config.toml
arch = "vit"
hidden_act = "swiglu"
bias = "all"
inner_norm = false
conv_stem = true
width = 192
max_steps = 9700
adamw_weight_decay_other_params = 0.01
Rows from block 2 of a small multi-label image tagger, named by matrix and row number. Rows with one number belong to one neuron. Each number is 500 + 50 x the weight over its row's rms, rounded and kept within 0 to 999. All counts start at 0. Numbers have three digits each.
After each neuron's rows are labels from the 100 images, of 14976, where the neuron reaches its largest size: "responds to" is what is common among them; "peak at" is the part of the image that holds the peak. Only what is clearly more common there than usual is listed. The data: photos of plants, animals and fungi (iNaturalist).
# gate: MLP gate (model.blocks.2.mlp.gate.weight, 384x192), inputs 0-95
# fc1: MLP up (model.blocks.2.mlp.fc1.weight, 384x192), inputs 0-95
# fc2: MLP down (model.blocks.2.mlp.fc2.weight, 192x384, transposed), outputs 0-95

gate.210:499477533498499539482443485526402486508511478463510516477521483498501486596494547480510484542519609396501530516471487544522477509473501470510542470528545559472418491533492514512395511559578417541471498573478568512532579533528455534523431529521522449513507518476472531522530526502443537428
fc1.210:496428527526552594447428512545423501475541464518555546418525511534546513581440478409489533459614529422468464448468500520518556545478507469450489415509513536530437468647489508539399500560519459545486482531416496538437409503641485477497410469437511456531526510545553516585605502462540456453
fc2.210:522496485527497512445406496454541516470504475524419582479599497528509536526530492501496609415587523501529502448519476524522636489431509538458448500520498403464511467568476528602419525478540553493492453554471436515370442481462425504496540465539347496609574596567513572594527484468521425547
responds to: class Aves
peak at: centre

gate.235:512511461546526473457473498479384493494558494490330488549541489557474542519532520397491493446589451501420509546560512477501554465535496506573370528496556600492429523557517523496462451532530427586484511434537576462479528505427514449510483429552490497506538566487525587507449475460468550584
fc1.235:501526603436510580460621538550442504531562492550521532495471478563442528425493510507510522416448449497521396456491410535538504454506512520478540456424516485488603517467523513446564481539467518337547517581469429418468518609557507502537587461409532509440457486555447470508535494548538492418
fc2.235:555407496475511496458542473493519532526485615456478517568537484512555457513496490468568570445465444569439476585411473444506579439468508450508470591511465510524533496479467533482501434580507517438622365474490389541475523476513451562552487445563528451503428437435472515457545525451516508436
responds to: phylum Arthropoda; class Insecta; order Coleoptera; family: Coccinellidae
peak at: centre

gate.52:556491558472552495538547457423364458492491477422509599548436492531501533430504518529505491500469590475419521564478546506516514501509468466520535455457477650511486550574507510494479468530424508570357489562442420422496495412471573411530506500511450562484510577484493596462521492472491518480
fc1.52:513538492502497591497493476446545562498460483529445458544573585523513476550487471430497463503516556541546529407521567567487438487548505517458502509548468441516452508483459468557456472480499512377435513524517458587483502595499544409452441443372545521493427433528530398591556462510528495479
fc2.52:550554487529543520578482443402549534487390590480480525519541577427466458497522489389543470483533512451498538507499543497547457548521454584461541531522427442427519514512426431595497511556477470418446452468431465499535459493550565495450450444454446522532559409526500484535492438594563471503
responds to: order Lepidoptera
peak at: centre

gate.65:525466391445482571541554447469496476574546462528573595490521452602452437533455500508481456371554476516420565538477506545467419480489466534541483508476527611542506529444604507437458494486505524567443506529515384443499498647455495407555559488510517482515502428470434450445483489498530444464
fc1.65:492436484583490446445533525531523513543497485431502469483440464409499532493589517503508435614448551557536472459512471490521595490519581487457530496518491431585530498517393430614555580478574478536520483462413577556572490375424506507568463464520555498484555503449503582562491464524485562457
fc2.65:550548607480491500502484471550547457554467423531526518464433465502476545509593600543443455539531517500482527488427492471508510527548494527441504516529555481577512554477462563604614437478477532483470567536503569424534434480415569467429463524549542516486492390380512497632524491457530517458
responds to: order Passeriformes
peak at: centre

gate.96:534490452550497506496528525458469514572463544472499546590534470494530495472540459522526476436587552506466521510510588487503491455473433524545497462478482632598477465504470540579497486569446522529496508481529467481564482454426486461529545523558494476535490452432512455463494541519497561453
fc1.96:495494494490595515562519552504500503484568450441451488566501474518492464481511562560492590385504528516391506551523531450502487472548425626553504463483456507511430518437543523518506436537417545479490464446470508519572533505545479484536471540544468521528470457359565498457471505476438571472
fc2.96:417452539476593475505522542526491504495544488422527506537542544500534453476488486529506611461530501501459430617486460489477555495418423593478481420534488453597462494485464444506488425483483513459504525452409548530592516520457514459546494450569586465498579445512472551449520493488432475482
responds to: order Passeriformes
peak at: centre

gate.302:517439524604384561516453498458511502483455472464553498488453509365484546577553527483505491511405516493448507448514489469510353464530490528590533479495478606491481502517526545436608490526502489540479499459488570426410395509485513455533538550561526457511495560479542480488534507517609453490
fc1.302:425515511427445491512476460534514492519469498450420508498454540565536494435466484513496549499445536544478508585499593463495495407494376536432563496466525531370435486467383607431495553515428436571507508444485414546493448478567530421427545605475485509575477378561530506533496513486504530525
fc2.302:568574431510498524522506533471505466557534620528436452549509510479511525507458511451528560570491352508481426513551450578561454485453434574516551472443475509462495425567439415466410488481557551496562477544552515515532590509467495491504502442426546481477488448501536566494525502572500548529
responds to: phylum Chordata; class Aves; order Passeriformes
peak at: centre

gate.243:543492502437532503454454554486452507493398515520476527629555548484538497544548488465513438534576451505524507474498498464558422479511524544521493478527605564481501493447404479501585469566521420562470506420540482490481478519451413495446483399510553555549537476486519627525521531524552491558
fc1.243:470511567568545489462387531468491510542536457478418412447469435487517586411583446544418529505480446450425445526445551433518459539488459542538535509443519423597539523502542628404457560469551553524497532444575597545547454384411533468490547555447516527529454532515519540508471513518411572472
fc2.243:425530549509523497499460587546492509552510456460383410394474513495497577472497531574376521458417589491515476538494560557497522477526551478489536431433542470507483493504534572479461490489523479577523441554552588522492454421484582425442540477493587521479470493508438550584428485547419524541
responds to: order Passeriformes
peak at: centre

gate.257:467472497447487587549553434572500478506481464587564521563549495565422475421447497534531447415493573514492479468505493489549489463524508521488444503530488559439571548497464421486459397525470476610482500523538436422585470607468453387485433572515512505496507426531576502528518483488436468519
fc1.257:501524544478440590481451462553452492471459503580599482552581514596520456362419536468516488467473506474490458532470535514603450486546531501470434523525487441459521544461540471476526503554471558584474505559494359415458547608570513410456500455521492580488513432558508486516518463510479450548
fc2.257:502513466540572386523474472508514532603514534475565499521631589556486426437508429463479552593496446581497481565468474520510556534452645481476514595489515493437539447377476528517490438591551457526433387515450466499457490544498489431579459474427533500478514512475421549439570402443446506487
responds to: order Passeriformes
peak at: centre

gate.89:557508509491450399507459517528367497490510543494506470526477531426598512464521522526495488483519429556500518580471513590459535578497470484442478512515578614586594474594586544674519540430489494565505499547453593391486423502526543452500528480500492471506525438519541455571547519451519450600
fc1.89:521554583602395465493473518532478468543526507541611518405445490469510532574508494494515464498506525607473439398516588488492450515484498542470579455510369471580423524490471474471571511506537462542494498459466490477488598495405484489423534569524540483498507530634542566579523480475391542506
fc2.89:427505493527485444540447594510511459550495533530429442526508512402489500497428525431555487548483455561595538472496508557459510509564566574553574545561489506440363567472427415568496518537425427526511463525534545586408476452412505482407498588476427512594488534554514478528496470608533500449
responds to: order Lepidoptera
peak at: centre

gate.118:561551548540542485561484510469508493463486540505458481563504558609429551493477521491513517571474524529433440522478540447490517519481472499372559530490606580513472453566474479421474608463479434506504501504515498475613518513451528464519573527467477488487521552483486425548505506482495464528
fc1.118:480503391603454511515468370448478484511535533473475505510481486575457490579538497491516402567514433564525560418490555520455492503490504508506486430526516552454484493518460554352407453617602409560544504538412490468492392520558462478527438489580542502483539379477431581523513484481510514622
fc2.118:482500484463569499608483466475512458521610503501437447387514493503527481489555553476474532523530538524555459412558475509478530457546397485542610463615451528478454526547532516419476477507407506533455580567564517520449454426562476529515467540470564561469551444396501397484481509561544395444
responds to: order Lepidoptera
peak at: centre

gate.66:528480470533560525446487392458408475457587480493590545520525450534431488495485555498512474612466558505483456529487490474448443453501506538496462515501471541620454498502482545513590468540568517420510504459519523426590395436554578500567566610453456457493558549477446443511465473463495529547
fc1.66:576472429498549546439503427491423485431545496453512513417547500540417507556453470604530508584472482529497493545497462485458553478487523511476490527516484457639555469535438585577575514546508506390484495437476540392576530486548534493488585565414487446494457514427582447486506470486515554489
fc2.66:543467422531476511462492534452530528557540467469431475390482572435461453505523583476461518537466530529402594488490522452500586492464525540562456521553514531469508420505387603569532523561436448489541456473370606556468474521552525414545563533515475517490504557416538535420508505511545553481
responds to: class Aves
peak at: centre

gate.323:507461451536361566537579535488529489487398477536513563562461517518462511554501472445516461555501334417508487435499482505500511485521525524521482458502572530448527505572477491548482672536485525468497485424444498508411553567559482520533451500468517507490484501385455514561521486505437524597
fc1.323:538422552512527499452492547485515516501487512549557506525612515526462455509551511374524539413506415522528476452461463521551553604424482503465585575557535607448524470494404526569583502531432438552530483509480576444470465444507530483556465381459428496495489447479513549544480532521535392433
fc2.323:487535402470442489434488527383458475538572467622483589499520517523553576483456452457503485543496420494512449482492396420481508479485476532431479533528543547578524440570491553561534489480551506480496578343464512502495507555460539587433401494437520515542517456548518499526398497551502414472
responds to: phylum Arthropoda; class Insecta; order Coleoptera
peak at: centre

gate.135:519461493459367566573525505520409502540636505490420503620512494442449560488501439477473451456477577570510431488524470536537493446487475458431493548501550556425561504549524552509434540555476594445490526545526400415457509593461482621547490480490425452506458597479522489505562521554551468471
fc1.135:457506507474430494563481573508465480539536573505485510547542460469530481554549507484501498449489476564502475504493537532522555482525459507438416562488423514429530518520581473534486576512444575457500517534503424457357589496438504611452518522495400464488481573528534458478555517534591461531
fc2.135:424537489527550485485480397615444503549389572503507472482459500550510396491506544460464500479496496496466585503425389504522510476514522491525525528502440508554499515554528558466488466464535582425499493532436498501441486507530458552657542417438507479474569361468568539549580455529503448391
responds to: order Charadriiformes
peak at: centre

gate.74:496481559535595514516523482554565519478551507473581595508481494565498548536576459485479484468538461516429558595503562464547443485513471480477451489514370578504485531514503568444428575462513480462503504389405506497420493438487490549514526595526518527502507511567466444539511509489535563501
fc1.74:511471636611469551515559409466450491434566455572604564458466529437542594439538422512510571449516396582437544518508389499511455503516457490447521451499475563556466501504552547451483519449516461427481526463587386497505609425498510583434574525505593500498486514485438448473519499474471502568
fc2.74:495449551527404493440531519523484537452594482524510512457483574490565530429537450447457549391465491644470446424507626426445468452549509634444573527497487605485526564448482553535496466453523424463507511452639469544407608495473452547457445592527567563528509508482495532452419564439467458542
responds to: order Anseriformes; family: Anatidae
peak at: centre

gate.10:463520402492430594509558449463450488494553456472552539465483514513515466440458517476508473455384551522497580548507662490460486479516463506473486473524464542407447514559532505484527597536428439519474475427422396469572538579553492456534492627519544510483423474571401476433525505528526495484
fc1.10:571530541580577427478503508506586488447472546481472420550483564472527479544514504420503536509647378506455521501480445493526461563501541462528447539449565473631587515520465530520504511466529519472514503431564556454457513437469514474457489465530455528533538499416523562456499450492525453525
fc2.10:566498413486529566522537431492449514463420483526502501416389577478494571486541537489461540499564530549516477424465347481487534592535517495525533581455554539549458520571413486503511507552512531510599514430503513425466415446487502502434514524575527446497446534564374483543490461553485423502
responds to: class Aves; order Passeriformes
peak at: centre

gate.78:455520452478510531498500559522455521440398454549564445648532490526605520564528537501489475557546473535480494476525525478472453496493489523509566499514599592531502533476432523518534412471484502497494525502507548453499551618513542503547510462486460492512509460466569464498484522506562497590
fc1.78:494548493470542514527533457529478531501446525546405492492445443468531570465383469590494512562548542497515517487509529472480485483488481529478418482527583491666541481518498506516403432542502468513580494528536562462548506512551522508567397594490484490515485486545483479382527483473523466498
fc2.78:510505547499520540414490512526543605495589512452445495536468356391524542479540592497514552619561418442567567433491680528554518490485581462590424451488565508535414561513506463518500532446488545544528481497504357434486486544497499446437534592513403481436474530410471484461494447480504556456
responds to: class Aves; phylum Chordata
peak at: centre