Rows from block 4 of a small multi-label image tagger, named by matrix and row number. Rows with one number belong to one neuron. Each number is 500 + 40 x the weight over its row's rms, rounded and kept within 0 to 999. All counts start at 0. Numbers have three digits each.
Before each neuron's rows are labels from the 100 images, of 14976, where the neuron reaches its largest size: "top examples" is what is common among them; "colour at peak" is the nearest of a few named colours to the mean colour under the peak. Only what is clearly more common there than usual is listed. The data: photos of plants, animals and fungi (iNaturalist).
# gate: MLP gate (model.blocks.4.mlp.gate.weight, 384x192), inputs 0-95
# fc1: MLP up (model.blocks.4.mlp.fc1.weight, 384x192), inputs 0-95
# fc2: MLP down (model.blocks.4.mlp.fc2.weight, 192x384, transposed), outputs 0-95

top examples: class Insecta; phylum Arthropoda; order Coleoptera; family: Coccinellidae
colour at peak: brown
gate.293:492456448495406420466434529490547466532494475467444431436530525552469560525579456413500507495506525432546532527530528486502542504500563439438518496471534540615466550503548488462501535469457576465537515505562524476459550559514539481448495538515406524450487506438579521505429519533442483490
fc1.293:452502523500549493573523496533541522449472487511510489497482470532464496442463480569414444510455518423492446514457416533514522479482455640487516500488542451460562473504458505537472416488511442523542405458487507532552519444438475445596553453516566518486482554565417498525561490527600499501
fc2.293:567585486504555512508475470513448497390529390529500570560415501543518549492568487499509503509432543498497486466511541508469471495505578539520560460513443424511476494474541515498538465550492461521383566558434572515474478503500587545549505539435479465484519575475413524516539477480512498460

top examples: phylum Arthropoda; class Insecta; order Coleoptera; family: Coccinellidae
colour at peak: brown
gate.339:435513484431485598526511456479501515574489565481457516441435503518472440542468532505533359551478492584499519531476445492465513478490542540589497582411625544435462499562516472522583485506498549521481412511483496471502591592500539471447525517510478525442505446492494551508545461506450548558
fc1.339:506455544509534495450464488460429518493541524504590474473446514432546450622553514500457520487568568513576486426472526448492498465511570453505533432433486475549480485478547533520509497465501461571464459529496506479450482580474526455471468509592516505423450562407475512511498480525429487538
fc2.339:440530483519546458518505506522527502492491493504497458558447506493512499575550519459481475463581439550479541533461485499484460575488529493444524506552462523489469494515511455541537463514460538510447478487515541513435459451516517522442457492501478453511487578472527477510490521417514583525

top examples: class Insecta; phylum Arthropoda; order Lepidoptera
colour at peak: brown
gate.343:399527476461519465461532503545547596431489539452524498497516507482478518516514517533479476491474480462530511517476476463488574507494514543533479485521563596479433534501497470489519540459424539476517510538514476466484510516537496551511548500512513560543461466463530442429437493440509522564
fc1.343:391505463474529533460509550473498519515476521490474504494536531442550524535480491498473493522502500542528499487473437472424469561514544512547515450544541511518491521550539511500551525425538481515539483517489530539457407522411460473562425556442534566479473506524469495477525487499555407537
fc2.343:505508427456526545480490542447508565475493556489481494529510519458549463529515473531522483545467503569558473434508476467387488537515492494478540485518594529478549510600539540456546484481470484518487521556477521509457433485409491469506514583472537566471479490552464491526453470503572436507

top examples: class Insecta; phylum Arthropoda; order Coleoptera; family: Coccinellidae
colour at peak: brown
gate.370:455525539457393552472507553530486507518535464551539526444497520447507482430482458549462585494544480458480467532426529467559550507468510484434442549538448552530482476500449470499440545565492486575503475557451543479527519542489512523518503508490488603491487500425513531496475471517459467524
fc1.370:452508479458485512500474517468490527482523474517508476423488554524489507477510506519499523504528551445504539573433520548543498502462470417471445528510524514530487439528521437495452501484530434522500452575498519563500521536554522608551463440510394577456518470418513467493467498466384472531
fc2.370:484494499452471546532434531445483462529513488434412543498448488495477452491530500505453454509480477522500470537499489560474536506454518525451493497486485470482528513442489476569465492477521552491492469532460487444482513435431528517538487539483490535453527414557502561524536419489502489561

top examples: class Insecta; phylum Arthropoda; order Lepidoptera
colour at peak: brown
gate.13:578503522507527478482500542567489568481505507445420458524462547589530522473536422484487542534521491472515441496517499481423411502468480527506511446489524521528497491499516439468577517503512506516502506579560422546532439550535505528535495533496439484519529463512527503507465563525518537459
fc1.13:484435532530462468459478472465526503422445471498530463407489481509539499474461540483495436486441504499542529496474463545455536513525515470520434497513548520456442430529544528519485413536537484517524615478535548456489584540436515518521547486484551537504539431533492444582532515539507445582
fc2.13:516571524553512470560477526516502496557477563455488398443483532500406463568488443402462512515466472527502514486550459465455431530538536545532514472476525486460505487478495482513472436465484538485531519499556504537440551542513483527484476536413486577530551530439539571548480503503531469531

top examples: phylum Arthropoda; class Insecta; order Diptera
colour at peak: brown
gate.334:431561467514544502504474509519500571522484547422538473512540420458463457494517515512521556506474506523525525505475574498456554513522439428518534416582533542555464503538531412451531501520500469505504358481558480532481519520522469531543440515427537527518485471483488528482475488486518485466
fc1.334:552486498443467509488500435549447582495539493546455496490451551494541495505431433490459481490527488573442456461495406517517465506476503475496471529448481520460534524460448487599444464468492461485490544455416496479500509523472580466457539524493550482474499513514579547557469565547468582584
fc2.334:545480534541500512463500507543481566481479438434558525532494433445593565511511544500567527499486445522459548504509475569577445523473517507525520467532480461448511437539513420519489496544466508494502578468474493467462440580501511492498556523498472494605484511487513541420437490505430493483

top examples: class Insecta; phylum Arthropoda; order Hemiptera
colour at peak: brown
gate.336:580518507453473537510497505533448443464524485483516488448474492522450556561542421423479585542495468560489484462489525544482576529493494456470465537504467593484542564432499516535489554444508513431476525517487512555491548510523530465457473452544551543562528514487575539492449485534544504514
fc1.336:491571448572575482468535477515505478480512567494501509563496480454530503465429507557557464558501475445400554473573546478505457522563434509589560495502544502478460476512433531462512480542535453578497537474477525485492484425438493541576468546495533509485526420429508484520530533439473520497
fc2.336:512531468548518554489463553502458475478533539550478492563429485470615468457478520486503502540488456588490507488463515512536436546482544464557467538495571484471505553502451508404451474488540509514425415542421474479559596481490460470524447521437520473513541541545475525515493536477436492519

top examples: class Insecta; phylum Arthropoda; order Lepidoptera; order: Coleoptera
colour at peak: brown
gate.205:448505499498454457488471519468536570476557529474498557511447512466572482579498536550481508505501466421548465555494473512573446520492415511524470502483507521505496472564513481519440501421497554501537575498617512528429492517552499487481484478502488467469485477525524414509503472520470483421
fc1.205:552426493473491493538546466406558485490477474497520490447584430496528528495456553416532462443576469528501476490450488483448548506525548498475483525463540515511543510461489558482498473454446539488469586475465538439529544501514577560446456537488462532534485578492488578576593533516532518485
fc2.205:549444495464501484585494434461509406496491488500517425474451443467547509484439538483502508508451533446531490525485418454518525494435504452445481535497489520497502482460499491543527475496477506475524511500552519467494540504514471567432485487530445464522502529507490541571567499504569487453